A small autoregressive pixel model, trained from scratch: layers 10, muon at rate 0.017.
Rows from block 4, named by matrix and row number. Rows with one number belong to one neuron. Each number is 500 + 50 x the weight over its row's rms, rounded and kept within 0 to 999. All counts start at 0. Numbers have three digits each. After the name is the row's rms in percent of the matrix's.
# gate: MLP gate (model.blocks.4.mlp.gate.weight, 768x192), inputs 0-95
# fc1: MLP up (model.blocks.4.mlp.fc1.weight, 768x192), inputs 0-95
# fc2: MLP down (model.blocks.4.mlp.fc2.weight, 192x768, transposed), outputs 0-95
gate.582 091:409578467461462445540494341482588500461476493476515510495522577473558551532438538483465467488585534527460437519457493581539483526521556343519446536507369498491465522506510471438530503509539494574572472524449513580482449508430528485466526559476530590490517458430482504542514549518525499475
fc1.582 098:440578484448556474530557575479529527515531426490521433508484532402501551523486470444596472490527499513480475596478512562543413468476480399491486498414513512532346487518493508421519503469470464505526496490440577488463514535534575545415588493478563501489427406473379485465517504505543515469
fc2.582 103:566448524452431587524581514482434482511532512530534537552561477562470496527494463459513491572454492455535484446485548504496541547408520647484604470566513398525420568436523498465477524492381555469504458546521542469409504474452518460551434469531440521515523510442511486471445430507422428608
gate.583 020:491511587549507523575555584555427435526464493529568573524457505429468476520526459502466466478463505494410554438530477512501467579427545440356373476466524583524513543467491578511547516520484504578516488515515611571566515460419443367530491501423509534569500469543450453488550462504510456373
fc1.583 023:481481579502550453551534534598432456515465466541537615574461462438506457509572488527521467486441490521478422551481426518500476521488567435333441487424494540480518450542515594506614491469547500444609487496468504590566538379477498429507486494429564536597507479496532504541495461576495390421
fc2.583 025:594534500480497527526514495531542528536590487449475450521509454517550474501482588510480475470582618544468536478459523498474518475560597472521483566585506519449486467488483446521434499470416448446524556473539498547504425494565487467439554585527479392422515425500472570511408478513509454504
gate.584 045:483495454487501569484472497464571449486455511496535509578391421509560453456565594559507532546490470405441504563490560440460469512552434493629460434525395495544547461440452493446473560527496441453544434446456413485465547544472558603466451457458559544505475505510507534570485468494510514504
fc1.584 045:457509514520508484543587416427583537432482499473457519479534521499464524527511517588615530513515500493543534476435529470501522636489486538488570491465495495586461500475533531485508526441538485556475499519515508567459511469402454476499488554546563443498453456436485514588475495443408474433
fc2.584 049:528463552554457493490417493514569534554557437493472462474544563532571517522452440455548596453495522617462513645531467497485574483603486441463518523648426539414541499410504510523512421499480477461582508499431488555510440491485515517471435429477491484498553459559524552428410446487567553419
gate.585 042:499491494409521462464586476392557532502580503423448475399484469429432501466543549543504491362480454388384562478499547552524506478464589480485462465470519523464513567452488522459574571538497463508487482507433533503475511561462494577522523509529544502506474483407482512469480515500495513524
fc1.585 035:502471404560445520504530490533441441498486495539565568550479490602519414541530478556489473555548537581608491480497427514452483476502467475514496488461529445522487458646495447509478487509481496479603485510615448576490523506546524445564491456533471456490459439544416453503419477517529520537
fc2.585 044:471544529522527502406492396389557509451553497532495602391457508517553526442533445480479513450525522428483509519587504476529474582504596452559506469559418413455519425516497469431478508557517601567502495477538537554503535543518453503480468437495565528400556491477573499510516532529555449496
gate.586 100:482446446537586462494531507476481429515468571507423500550432498531490521488397534432570549588532590458464543430572466600500413577458375540516426473411563443410469555512567448584588459485558495509539412473525492514459457462411539463554547511581524549522479438515487561457471524485540532470
fc1.586 099:527515506535528454502574531459540505480554471459531440497540463482484479545431502512466502460500631516578496431484469518554531492542566555491500561487493529472540509443362471460418611505462518587440478449601603569520511571519465477489422449445529471543565538484506534513564537509494474402
fc2.586 105:517508443483485475458499473489494498438474450605509464486486543475550483446612489497600560561596498488434503474582515523422559473500540550559442486484612441455500513548549511392444524531490589500538472472477538410461511459462427453518515491623474573512501561530495446503431532494502461525
gate.587 069:440453413536560589481447493409554508516482476508421355419501483565532521529465501563598406435573512499479490551519491541526477499538491481537592438503543495486486466530448395537468424510500465541493468501412591450545490460497451488488576563458544465481502522549529600464577412484576496504
fc1.587 076:493552493498539540424544552485533519489480522501531461451500488535546430515460564592500440456565474510495473505471520551529494526478520533576553456483554491466463423452507474554483408476482434481478416535459565496635457443516480492458586635461566480401499521538580502440569451523569404487
fc2.587 080:505458536431374478455500484488528514464552502478413564461503506472535406505464465426533493426385495459570501486471504404517463493485475527467425646478376519480421554541449502442508552436454442538583628462598496544503511511475466606491484525498492471516505548386492507528535483517475557513
gate.588 088:524493418453542548534500447517512566547459482394582555481570516430470481465523560505527551489466488510469522525577559605518505465556402517521520479520483452461460592446472579459508418484514474540431457550425506536482537437445488518594407420524464534473432507535442480522674473528449438479
fc1.588 082:473468551590436452453558482445450450444449471599473412531511570510527550575487496469466479462547464457541479474419498381472500512415551418465524537523439466484497499579569450481448542517490515538518537461587421481500436570533507445477562494561495529482517437490501499493367517495497491453
fc2.588 097:510434394531525496540453540488503542557596452413565476563518501563538452446465442513499463423478536546492516566480501551527415545580489552599469539563465504484543562534540510434585465509521491557363498500487475470483432580472545560453523533454419524516620489419464494555478475468435515501
gate.589 095:437613536475538442468487551534545475339389535629433466466557450501449508455455484474509441540497478470509472539547510466553517530450528485559489571581502451460492498598602429524556414499371533485485543491575490445567505454443519581386558511601570541458516498494416499481528496558505520461
fc1.589 077:557443474463426525485492446479461528672529375315535537519454556498492522557561540484487494525554479520508443451474543468480524501577418509524525525473496569536546415436497468536545657461616407466506462500503485536460550507582443480570511482387452485499502493520611499474497439471538516528
fc2.589 099:475683548483524507454541531470502555417517442508560451443592485512460474545447508537442492428474517372527490515540464507541466506435553470506510534478571524521502512623530425480477464537414529407620555422490484544534537406434550541470593473500532577444517460504457531474505476513584532401
gate.590 053:388417511451427469579498420532461524412560471384365473555513560433459562463535514528557521568521559581525547480525491433474571515571543446460620483483511554481571505473434568597487549574436477563443395550525499499509516446463422564548487560516455451510461557523520419591559535485457538464
fc1.590 035:434518531471422481608512426542492572392505459409392461573496508428483545520406565524528532535620454659447520389467573509550569491517527420506550455426479566499523452510424497476466551554486461530472480534459542477469487548488507506552452545498507481514390500478519436507616517524472532528
fc2.590 053:530514483548487486517512541389432515593475491573559514488516479473485436482463506559501427496503510524501562380461514508541444516375510484484410488528526531549546526576537482510556562488471536474510488543545511508403503623538487383492497419531529549484560521529494530424470426426498494496
gate.591 019:432437517436438498502564525448515527332528520516331422485457512546527422500531494442487567538532466493482448507478538508499445489508483426454505411553467489476567437509554487600504572527482546535511449501531555421452498540510501563560510514527537541476508511450417520485547503462564469572
fc1.591 020:456473465468535503541554539382537508558509480494514475562495470482574427507510558457512518444571514457543479524455548451468533671493483475551502501557486485435451510496461513555392392534494489444450524558468590481493462490438497473435481513486476427456475601513481385501529478538487526516
fc2.591 019:502583484546480412516558520533528479580480522428541506494444443440469614602448529538431542480516543594498519449482428534539482463550462534480430489496547534492519474472455453443518556497528501516523560501490495500526476485566419488527505552498583532533498452471510504472421490527450421368
gate.592 118:498544576471447479507424514510465496450370516499529581526599575493477508531401454467509608594502498462510589515514492633601414455439511477486482464542486534497467577545529570371428496519466553557464567526528587436451516462548499417529548474477497492520479534545540562483462489584443464416
fc1.592 118:505503499521515558510433514438513511497498491510532514541459604389466572525424392509491547498476498441536556452562501431524497419431482593470422535495492543559466499490517574468486441510579649539594569551474501458431501529506491457523582542545408596425487477471531565415478467418496494481
fc2.592 117:523515613398523571483449512565468534553490529522517385392435472501459448561587556550441498507546513476473470475465469499572441617491535509519605534606540491559586518422506543353507509474545425491482424525496515502477449582524514545465475521504547544498458391515553521429503450562527462443
gate.593 008:566498385544580540510487440426533504459537438566568434506518560512520508581562574447417544507546521449502489443542527521580510587546457445416418492551565515463577440542545431515456530503456463438518492453525566449425443546469507536473524548456433484496513509522473544528583546439575570565
fc1.593 009:492425512468543440553457456487449465447515575493551479437444560414411471484520498456436557556464410538449543463437506401575525532549547523449464458501553507502476531446519591482556581447542472508437520536572559417566505469449568436580519544564496440546518420602493540527420583474454450535
fc2.593 007:548421503447509447508460607606462529482497582504495540432515527467512503519526539513523558567476511528534522513432490411518502499556589505469445457519405498515515455496531612555545568477524459525425565510414555545570528485485521480454486524520606514612522415483468492547540470567498406447
gate.594 124:449526527496522521502531501557513549550502532557493525490447471507527517522570420475534480467587475431436477592600467412556474506385509445469506543474474618483554424352424477437434482437459549457494547546496509490512497476569512387435455591496577506536522536525533589508502526523551523474
fc1.594 129:476455527507401587456501434551542538455465497516467451596552473521499544344514536522530487468465472456492515448508452447485450521483513421490426558448466427501484497532456541392438508532454477533515490523509502502471580466467535596475565531553494503576466525441483536555519606475485483444
fc2.594 122:541516475529522463517494413474503538529490479426485463534439543516545529551514447508448552592495509450456490537470473551437537526537507551463501526447537523469515521419468457570569484472448515526480519428436501506533461460526480444580453464488469510487531442601467441444490441460508478491
gate.595 138:417480466487635545452639580529561472477481578542513486499508530474566558468497553488561581576472465496526456533479470446506504518459446498498538476492451522471517521386499470603527447443509501431506521516474561557509473451434419551586605496508514524434580535456574435536602506504461475559
fc1.595 119:505492519427508433541545455465551491445427513459439513543466486491499471501520569528579561445470409432613547512521503484395533576520551543500478400491456445498525462442451491553426506460554467480422492506516495460480503444410450473568556495634521595458483429477491458588543606390466481542
fc2.595 129:491499531566526508520612520585547471529533515543492500348500508396494527425535476467487602443374518492551452485497527559505543401503529536428475560436582545497517517557545549405473514572475538486569532492473466402497439583596521544429491501499574545536560534457502463439566488505500462470
gate.596 124:456518554464503492545492471519440465428405448460546538552600547568434526517505373487546536551551514438549513473506584551472473536499575598445440489574524448520469506569546535492458515457464530475454481430528466495444497467360438514463505518473485474543553452465436594462570560508402570420
fc1.596 138:521499549528507523586512445533390489506477414536527492459619526533447585511558422511464479556461542508541509478491605514535437505626515529448508475585560417464502515557438518499495524449459463513535437482502451474490509486540442488430507442485525385533489406472489587515505496540514581487
fc2.596 132:453419439475434530419446429434494516435455501518390510617433495587513499571411541492502497483538380470500493439425470570553496542436478551454503477519459551618554506490466460473428460519556458592532596567588523465490497459483510548480478512509494519501407475595515448454520490519480462444
gate.597 041:507430484422476396509492483540539469402529483529476504454438517543482489488525608499480447526547498478509408484450480559621514510401479419422477518409522445484515615456456500544428500546503533521471460470461476454633481541521529508564534509434478427526463499526548517544452529494485513621
fc1.597 049:447487480475570435513531587562524475438555540572477531440410576425498445607530504466494425488550471534545473526510490623501517572518443468411533584483514527397455583506502520563450495484485497499471513506483478500587527472458526414425580499479455383465543460495535502551442522472528546612
fc2.597 051:492508537485533518355417528437533473660420442484388487459526533477435520481463584554580539506598483464522579513474468530443544518525497567510478446501464451543479470474501504421531474523542488468502552457549502497483469504506504485444423518457437547530504545581504434475429453434391494494
gate.598 111:556466501507553521575542612470590515480565472480497479513452449497539450303452585568567483485437509560509486438495499589526595571560493571465456529554454401450515498617490503535491433476418454481558498503444473572474495474381518488451538447470462488507522495485486457512564517531464530456
fc1.598 119:499500569468451568509532428502512520515442471537497529481569474498542524483564451466507520438552598440496480537474485466473532522446416483428494438403577525549460606513404509510431556507527498539420545532576458458575480519483480487595440407438473491535427541492560523436488487565423496345
fc2.598 110:488498516445480491565527559494407566480487467463535474529516557567539502455552480454460394456418466624588484520430478464576451479499443450423570483560490497488556388544521489557467548599549530480502572486448505513434476538453467399462427420574473533538548519549399452473517415565483510418
gate.599 113:503508521518449459498492559463572513445496459525525495533419466425464451501532550538515472522497547457454456576542481429439493497448503449454504496500459511598515465496512487443426458540380564461513503509504443499531424394543534480515554389497579588464482454413485467554426499498511569483
fc1.599 116:570479497502522522500466408585479439544470515496476520592620498583552485487458475418484497513473440504461596480441494575555586545509546560478572550496567446499522597528460494507567539423590440575480495543493515481480440492414491466382512514528561434472518646506453515406512470521555456453
fc2.599 116:553523574442488446515523529554533488512511456545539549418474518429433503476470495450500430480513559511462440527611549426425526538494331480432525424492500419486518521531513498498454390518422501510399514565521573524463456433536436458565520430569466486492530515533464547581520441570553586546
gate.600 077:520521465487425548501491525461423529577563500489455375578566545592526584512468556478513395372477508460492493539491546453381424479520515462549494489512528471524486547515456425504518546503522554482522432467468518541414493510530490445488556571459422524513531447509417435495527436544439462456
fc1.600 090:480581480510496464628455420595530468571433505415472416488502573489604487455348411401564584448456463545465515543474520488528469485527484513470496525516484470466482534516577545544531390500452536564565503458535587474506534466447538532524476507561497496495502469543403551530534478437538458497
fc2.600 080:465474585466561503483504521460499530498549530520533562418375509480482506495575533425436434488539536541547510446548484496576531484570476562522437492482435493460437512458439488406505554462477437479446519520495456498444458537567530475515535482544534588473507536476440487556486467504508495445
gate.601 082:536521471521571467551507550578341376476586546505453508482563543440564504491412528458531470428584466507490428475603497533413526516553483507437465539439506498565542523484426480601480481447503479461554458443479483550516537552465458535561547542541491534516409468542421528538570514439469558388
fc1.601 088:554456548567538548447538496582485461498567492518423546536469456552515491441435454466428448489525448472493505507543500521475448525494502378518526478443532467594482520523542547580474527533525414396522454481435503468496577515507539479530465581600529546431497463592477534553559525487485440486
fc2.601 083:492501508400466507493427563402435477547543548434469565482452428480465441506523503466584563525541550436511590538503375424540418442531491515572515509507467524482546525480519555487543482488545469523512523488559511559562412479513524481453576548524480470505532556499450517518531480448488561497
gate.602 092:489501523532462602572516427536577509477590508481448513547504418533503561519465489548540490517530574501454438454474471490538483550597579477507546547537522532481521454621553515448454428476422525580425508482461471526473469573537430459409492420465483467430564567472523540469434410452591487510
fc1.602 087:522574536516493556375468534588535612520531462568580443416604565488520414508481515460559465500512568418395490540557476523421526489437421444564499509473502515481485611497444504521548487555474449573546589554437523477439549393528535377522405564513531473497555534533490562571448572462442488445
fc2.602 083:435514475498526571468574534459441581425612544567539527479486429459526423412542514527533506417504473501526463434469502494583487437538484494629526574444539506513542537508408479431481462359539508503503426449488577548525473501565420538517468555409505511586564546511568509550549568535457476398
gate.603 109:446501501525407535486489446577553538499452451532521502482575582462489445500595508517458512508379550465678495501552484595364511497465572521548498477587500474484488498438504386484468548493433540599504558443475543575503490635521478512572506494524545577438514407439418536406459482502473422530
fc1.603 107:471519480484593553538482545495541496458578541593467486536458499549437504496491471474504545476530426558425491504498486537562462519504419580448525488444486473530476412483512594565514463460588461385494372530453416453501531468478528504462460551467497479574513453513443374567565600420519550526
fc2.603 111:475545484444523497493488483505406496479487484600551589492543562506471528437488518574402455504358470465531496545461513478509515439530440546463453425556493510451479411505476577495570477511497543548487481523467461596448485561573446426462527490479481460479522595483560457554537544576452573538