{
  "image_size": 20,
  "levels_per_channel": 6,
  "vocab_size": 217,
  "width": 192,
  "activation": "geglu",
  "residual_init": "zero_last",
  "optimizer": "muon",
  "muon_scale": "spectral",
  "momentum": 0.95,
  "nesterov": true,
  "orthogonalizer": "polar_express",
  "adamw_lr_other_params": 0.0011,
  "grad_clip": 1.0,
  "batch_size": 64,
  "lr_schedule": "cosine"
}
Rows from block 2, named by matrix and row number. Rows with one number belong to one neuron. Each number is 128 + 32 x the weight over its row's rms, rounded and kept within 0 to 255. All counts start at 0. Numbers have three digits each. After the name is the row's rms in percent of the matrix's.
# gate: MLP gate (model.blocks.2.mlp.gate.weight, 768x192), inputs 0-191
# fc1: MLP up (model.blocks.2.mlp.fc1.weight, 768x192), inputs 0-191
# fc2: MLP down (model.blocks.2.mlp.fc2.weight, 192x768, transposed), outputs 0-191
gate.249 113:122108181122104103134128139125073136178093109099082023123152201081117105114136097121124164100133120163160138084095090137060157114144099129131152083086140119071111048122127156101149136152108133167123124182154086086163159131153109142159154135102079106150150147169144153100187157199166148045068116145149165122161147161189139129083142158177108072133142132104098160151146116127142119123101099111112139129173116148182162088098139091073144095123173097049116118127125145128136130128170133085161150141154087100110166153125088137151160116161159166187086151142116106135122056133158165178
gate.250 058:097176169122136111121127122131086117133149127151092233108158078087205090105131111091121116152202110127121167188145141181159127093052064113085145129123106135028123145117135127097164121100103089105131099143142131097162161182127118155147170129134156112125099138144096085124081098104197172136096136153158138125123182086113164101159134108093142189138129134073143064124118107107156122093095154097138106116119139112130127168117076107098160168100140172141171139181189165158139070127111125106158098079131146114149131144169054155135141149148175178104135092125110155093123151154191077137
gate.251 083:126150137167165135145190153136122073093173155050191105124114180097124132115144118142138154134134093105226111054156138102170107131111140149120137092110073157085167128175128129119110087169144161185117108077129090123161121189095124093058215146102081127070151136116196163125086113113109157076125161107144131101106123148123141129103108115191219095114110113186166171089146133113121168142091168161088113151143109115112133154096107121106064137134166144127116111077144111181124077138187107154137159115130107103155104153112146133101142085102218121116116083109111153106136105118145116130
gate.252 112:099141089069093174049180105159081171133068177127147098153134088096095113159153145116092136101129208137122103090172131130144120139179146091144134153101116157146108143104162134104097144093138127080159138159153144141129116120144087106117144166042151119126119130170157117109102095154079132120067108152145153116148136162199120137087174105197121138167130182094094144113126121107132108111106095110136135163153183151134182145112198135139138114175102172093083103084087122179172115121062152131093088095074122118153118077074125144145095175131099179172186134154098150156116120055102188123
gate.253 111:049147143108095155168154128079107127128142050167176115112128153108113088082153111180115133158133129114121152115144193172112119070159151181143149123093095141195162162120151070152107148137145120144121148154128155134082086123135108029065092075123110173129137115191151144171107174107141122098170085139102130180140061197135125125131147119134150093112105109224095184142138125131146092123136123118095100147127107086086137114128050151146148160117145119131100132067142141134188114146113146131161120143132167107107077178156180088142085108110124126152054089087186141109121151154162149115
gate.254 100:094132112093105132080099113141099172109100093112182156124122169110069140167115172128153107169141112058076201181077095098091174122077137191113126144074177058152157148138143157117132206057114082137097097144084120129159116101192116112080096135106086149104140128110166109145061153097155133081133083102154128119132173174133138145104123174122195157151128148124147104121149100166108141154164119191136113163121107168140114179113190106109132151175098124204158167095103144104126112167145119172109134141089136118098109105120104081090136129094159111122150065129131153148072084102121160168
gate.255 094:092116107085164110178122161082113125211058026088102163136110177117109165140136102147102081097104103108099140110114071079073186129156095159132132110175151119125100054094140135082115143121125103083148134117134151061099140130170163085162120130137113153118132195132146092095186136167112174152109158168140139133150119143167098175055201091169142176115155186135125114164068152119118109165124091125174159167154168141161137131140109114123095083120150110146141125130123144127110138105169126162079159119114107065180118180074088111125114139123168095156157148057120094126130140149092140131
gate.256 106:137112133162111137152172181096129114136126112072111128106121082054138198117164079151111107139122171082100144093133108176141122143130186125138102137100032133093096145148102145158164109102130168178156134132141112107149120175135113082152096129136128182086145082170184151165151116086124119166142088129119121173196125100136159174100139125110164157114167089106139186115090182079054147110154119070142118128141116064136098147069165056136128151126193170131142127104127123171121171095132088117064109199128114113154180170163055117113107119102096106142126105157151076112140170165140088122
gate.257 110:087146175113170169165120156149077155107116061140158131170115099074193170116095033075160116169108104121184123119142115139131124106179118104082093074077141161119140099135106182112093097117123168135138096100134181120117092133157068143129075088089118130134136076180217131129108125134156196089059088093119101115169196139133093124134166121147151123153166121165100155142086137187098133139126105059139158101086146111185122109163181135116165077110149076161136105114113138153127122087131133145115134188144156132127130148207155122156103119111114144112087099124139130131171166158164096134
gate.258 098:141155096110135098119079150140121097174134142100162106043118136194115120126190129087163102108122152177079141141160208128107125133108113150172069157122139193111150121168124107085095124153069160152134133089087151141215107108170075089134098126150065174119129155102094197151108158168138194130090119120096103109124198070135100103153099086105130107111066134102100095159111150202129105095098121136128081163135088083151144167101131168110139110170130138102146156142146128169167114115051103180141152163135161095117154157094084110092128122110131129132168136190143147106177094144093139125
gate.259 109:151071147141143126123193168061095072102110101094133092197139139103131126207097104103172132087115162111133110153076124107129059121085136120114109132131108155095149157187143175122242047157152157114128150119148098126136186096112175129178186078127124160153062129150139155125094103143122116080172104141178106139109097074153142090141140170132098154136105092153121121119088139137111158086097099133128097147128152043122120152123142148103153166100120120068147155131070162119142164184202099186145123111090128135156121095121163125173091118120148136162102132091176126118129180109100139138
fc1.249 088:146114080113143114132124092151149128090127133183172201136085058149146118151105179162096107149135121115060119150144167113193107151167145123152132154170130157166137189136109076158086106122123114150092148149139213143100089101099132108092134089109162140118105104125130177144075088066114127176189161116119072096112110115101133155132142165126110140158116086190170096120097161145101123153157171076159092126093104140121085156082128115146120102129055167162146158154081095128088133178163120137057158107131160184138109078111169132136115184134102107079189097116145121156117157087070063098
fc1.250 049:122150171093140152158146137172098064168127097144116210115111123096200135155128128138090088107176164085151091114164172157150116134101095126105151092153092150074101147121188097117133132145140084103115079162079090115186155149085104147091109087136155106171101107111125102115166096137214159091089111128106144108154149105125150145124118131092105113143103164064162107113148151181133168130086144098186127117136130164140096113143112145094156148114158222078117163139150132139115064118114119114139147063130092068149132125165069194127156157186141181078133103140117168116140138061168058145
fc1.251 095:109059140113105135157134195142107122087102134092159157155111170135125074154156119100201151101152094137125149076158098080155138109130132181163116148079095171127156108113177162076109122130087146138093124131133120148191097039148115160090222115155079117097179118135118168159159103135113133159139149137121136128173152111161105106138119110127156143094138099119113173137125178119074128143090148171101149175161129145079100117075151109113098157149099144095072152092119143194138175103180078173085136191083105102131110189112157138109146124074138077105079089182115173180155098085105111126
fc1.252 118:128080133074100124104170128131074051145119140164174106198080101096071128120143096148134147146152101160125121087105149133103136104149088120150109110130122179183130137133144109124129136123104171140136107148104187091106087083113185137140077106085088125132139112151124166180077138147082131102105095138162136120141118169089115187135241134111123194155127108144081131129113145105108182244124140129142139082154231134074150127120096105135161170151122166113084146129145137116127126092114158160137142088118056071103103087142119099166091166113155162163120152147084097114112130110098169164
fc1.253 105:070134143167095131142142133105104151156112072130197131100131126081147093061154111188149102128095142061123173112120138163094192094131147146137140099029110149175152125129141092121127171164170079164095133148158161143122102165154112081124111079198097153113133168120146096181132194118125132062111130103085119156108106165132134134093155144121199101099076113163078118124130121103117122099172086114161104118087065095104088081117071123122135155105122163140167085082075176090148156123122134124190149152177129137167100147148203093128102144124138150134112121152139123120085165179197117112
fc1.254 102:154137142111139127112133160118134114117172132111065107120118127109153096113181090153042155083155152182134069065172151141136074115130112066113145128163077224088103116108067073139130110161148144114181193107148127127053147130083156109162188133184171159173121127124139127095168133166124119131118175183128112124161091102103109115126095124153094076125132091092141172090088179100128123091113125112135116091148142077117163107140063147155121119060154123092121103188139115098152153143078139110122124136142152141156130118126164167185092153162133096109137211179113141160089160168134085086
fc1.255 093:178143112190125144062142094134141130083192141161103127106092153117158117137144163142101184117122114110140116115107140131136037089095090071136119173084125111114174150163080095191115120142142160140119114134150085144136127123133107098069164114107125082131131081167146123091167115193159122114184140133107109151120123105105140105239088141080129099150116097085091116096154141116174152124207139160041035130074128112118056055107138191140136141120154136152114147161147165104111126162133116151130130124120179156139161102154164160162151090141125099096111158177127179161137139086160140120
fc1.256 113:157137164035078092112082085197087136133085147115177106160141144156113082137102185097148148141150079158152129149146138117196111099109101141130140103169116151144137186105109132117128079125105154165137100120113171139147108089157160166091086126120162106181126122110077091110144156152149093079140189041135156091096161110095115186168126129127104152138096134130124130176101116182171088184146120123112145116138196114064184156163070161094143139137091143162104131130112108109152131149074182100148061071180176134094118111110125116146118165139093122071143143112095143168111092123196099114
fc1.257 119:198114097126065066104129092103171119145091167111078147097163111177082104139142195143119141076160153105074131149119120143122175130089123165139134121180103102151119139114153048167133130148135144118108149115152127147137136132110160100108152160148119096103111136117062144139148168127119051200165191158140168108106110096170200143147072103105125129076108161099178102126178129092144157104171103179133138135141110092089128156113080095163101229132070193126158141137122115095137134133109164084112149054121115159112138091075121137118140139140161136144172151133134135135118080066060163094
fc1.258 099:118146096143118101115081193132161124125170115141099142070110063109084131163150184185152104178109144162110126180126149093154148145117072158163159112122086177090122094146099116117148139134138159114096131094106106115141144154124039024123180168104103104116177167155104164123098161108094170107113090136034116105125154116158082158113105088144133122152106097132147096191110145161199107150137121082110107181143165079145109144175180098144137115100114091167166125115142130102177113093038142138132132143154135106120202138104121092068175104136162108113133114191156155155149114159118142136
fc1.259 103:139061108113138141146099088170111116145114102137145160110087124145107121063151132172095107166137107094147138122151135191127174114130080212138121066123173138136148118091125143129080194133102109155153113121141145101124105194132093117134042119101085112100182106082109139133176132146176153174128192108062135185180116113104099138101080096081159149125113107092135148105105119122108087172194138140135134084096117198121134118129150079125091109156188136162111070097104175145164129123058163125120181109129141163076114189121139145102201157173114120097117176181132081134131106152112112095
fc2.249 110:153114133180136154139163098100118131135171079106043031129099175094177109135141096098134104126151143095190133084074146144085174153134091123165112116094150116135125071168124135094056114056092177116173102165133157106131182189128063173151175120121087142146129195145115112173142120151159114113099079146150136163192133145141108106118137113135138109118163123151139145170152158086095128133141054058126216159148121123181143127166154139147124088149134141104090160069126188121151145111105161086099068127148150135100109123132119110110083111166160076158086142132159104165119128121127097111
fc2.250 052:179086109150135168097178102129094119124091088106159121149132182177086171168124155136163170125089153131151133099128089151143110148176196099088093121149150145158124100137107125163127095126127127151125171131108132151145113076105166080143166145101079130094143121111146219137139137161029052131140103127111114141140067168162157170104176169122056100085088073173094163152074118150134146185146106112150092140108112137082072158155163095081145091160123120116080079141099112127133147123121126151135140125127097138132099163107160115151190062150126138140122138093154125129047155109084208165
fc2.251 085:139173140081109098144088173135103104182148107150120159122153142131122099141121145104123099115166112191117145123078179181127129137095102080071174108110142142117124167105147125131153179113149086154175130120131166126143137217142157141130109056197151112165094127188121088114120137125090114142093151104129136144113104157084155069138106119127113120133085130122108136121140021101082106105114181104176100132092160088170185114142134146141162110079109109119125108165109132096119115168114185047093089095141127172149131100164090206118086166137133203118178138108068123131081071193132140167
fc2.252 119:160168139128163117190108179112172167109091138086104112067103143147200072118117142115115134091139134088120165138051093122170090140092141159081170164214102122143128133168141166137132160103083112117154119135143084121097138135168076134162145157140161083118147137161112085120151143083138112136144203115090068142184125100164172121120083136105131082098083103082130068156147110127154167068104107131133150102096065120151124131115133197099074139159166131151099118136164097184075079181105143049118100116117169129180114164148132105102154165122115094139187132134157085170129149147155090136
fc2.253 113:231145157123185112134112163147083050101160075171102091139112131191102116135150128080109077175168126172086099196087101127119135088087143148084087153115138121084138057145094118143154145162124136091089140154096162125140110143149133142114134073098193081169134123113127139107111081111103122181119169171156140137054111083125162087124125111159070129085122172107163062106110137156125130133180159134174157118162194109108142163125108131117143094117099143160153153129155128141100145133130137130095121143152121154102175095115074142139159085108140100157151059145113190086211147126107087164
fc2.254 114:162139104085145126151109061174165140115161174064202135101133037161129107148157173164166130151124114107069119092114092087080172161117126129087075144088165159144075181128214162074139157112108135123116159133112154111113160054136118141159185129149136122096115123137182148113132129152181119165115108101107116150114086193155119146142104147168168129132109067144116147155140094108100155092121136115120107118087091134120103094077128079144154081171131142191176080183132143118164106119137153208086140113124135115130074153131144062134094135123090061151140154141123122153107130141130047125
fc2.255 105:106147091189162106177172160127192072134090200123149171110122102171073145139121109123109148097106164142129127155145068065106151132159120159131091110125146117114062127058178128104121130165137169082140126128128159138121109143144142122113129139091122161192179160105101095125066144108106144106125072111124130132146150184154105198074190116200138176127117159158171114145097091148143139103092159089163163149157155163151161128152098084143147074096132107136094119106085082131088143122117133042122143079112149049100144135158134117138114098123115214156114128147125063088072125154092099145
fc2.256 103:147092087198154189120185113122146106122156168142112112084171147118097202175152111171120056151150178139122166134131109107093107100144136082191094150090114097106093111155189108064105120122118148097155117121187123086127127206085147074102195106127068134158113137186139158133121094111131130166109132129114122110156133159129118073119125113089130083154168121198119114126117131163116161100132047118063108180131152108140091080135169059161097139116144117090164127085115151139135124094144091143076120208149138124179118151141094139186113084113125131186132115143174126138166129140088091148
fc2.257 104:000162144115176160125142137180129101115114076136149106146147129073171114088136097068159084153105123149172135147158118137135096114134142089125122096074147200113144101117140138141106125097136159122127116124125125117161089135115096173148145099131139119145141143141165107157136107122190185111012014084134085128153171157110087135112104118160122159168150076114120138112118178180112109122126155097122150167125163116174120096164174137115140059107109147107110160094109170118121109141138155181129112160178155097133125151147164095141114096105068161128074129145137133121092185141175108121
fc2.258 100:134107138067110151119114144158104125112171142108160161127124089141120078072092070156124151147114130086145174036059132157161079073154128158098110151129136140114120149016131162168084087146133076127115159149078110140141143113153194172163096112083138096161152132099105087121108164099128129098122137128135138113163137166132107121133169161118122118097119169161157096088129152079154126158164165168122158072162125164151149105115134177104084106110140151081110101127148135143168169164179179116160150166161161105145091122216112195147069129035137150118133120092082101098129122114128088174
fc2.259 120:153110142158138133099192158071124114092112116127169128181126152118176193120112100146130160077127144166164121174123147100092078121092172148103135114091137095095115142189153133129160092095099155143081166149104099113126131132077112105166175060163119083148061152165077142147057088154133110066106100151164149092076117097152136121113178143136089139144165112136153117134123134142118161131076162153159060219086187087114129082117087101144163135089075128086175133128114101142110191074155073121135121134183096116157177108145155143149065124128142116184135133134164141092167146149076117156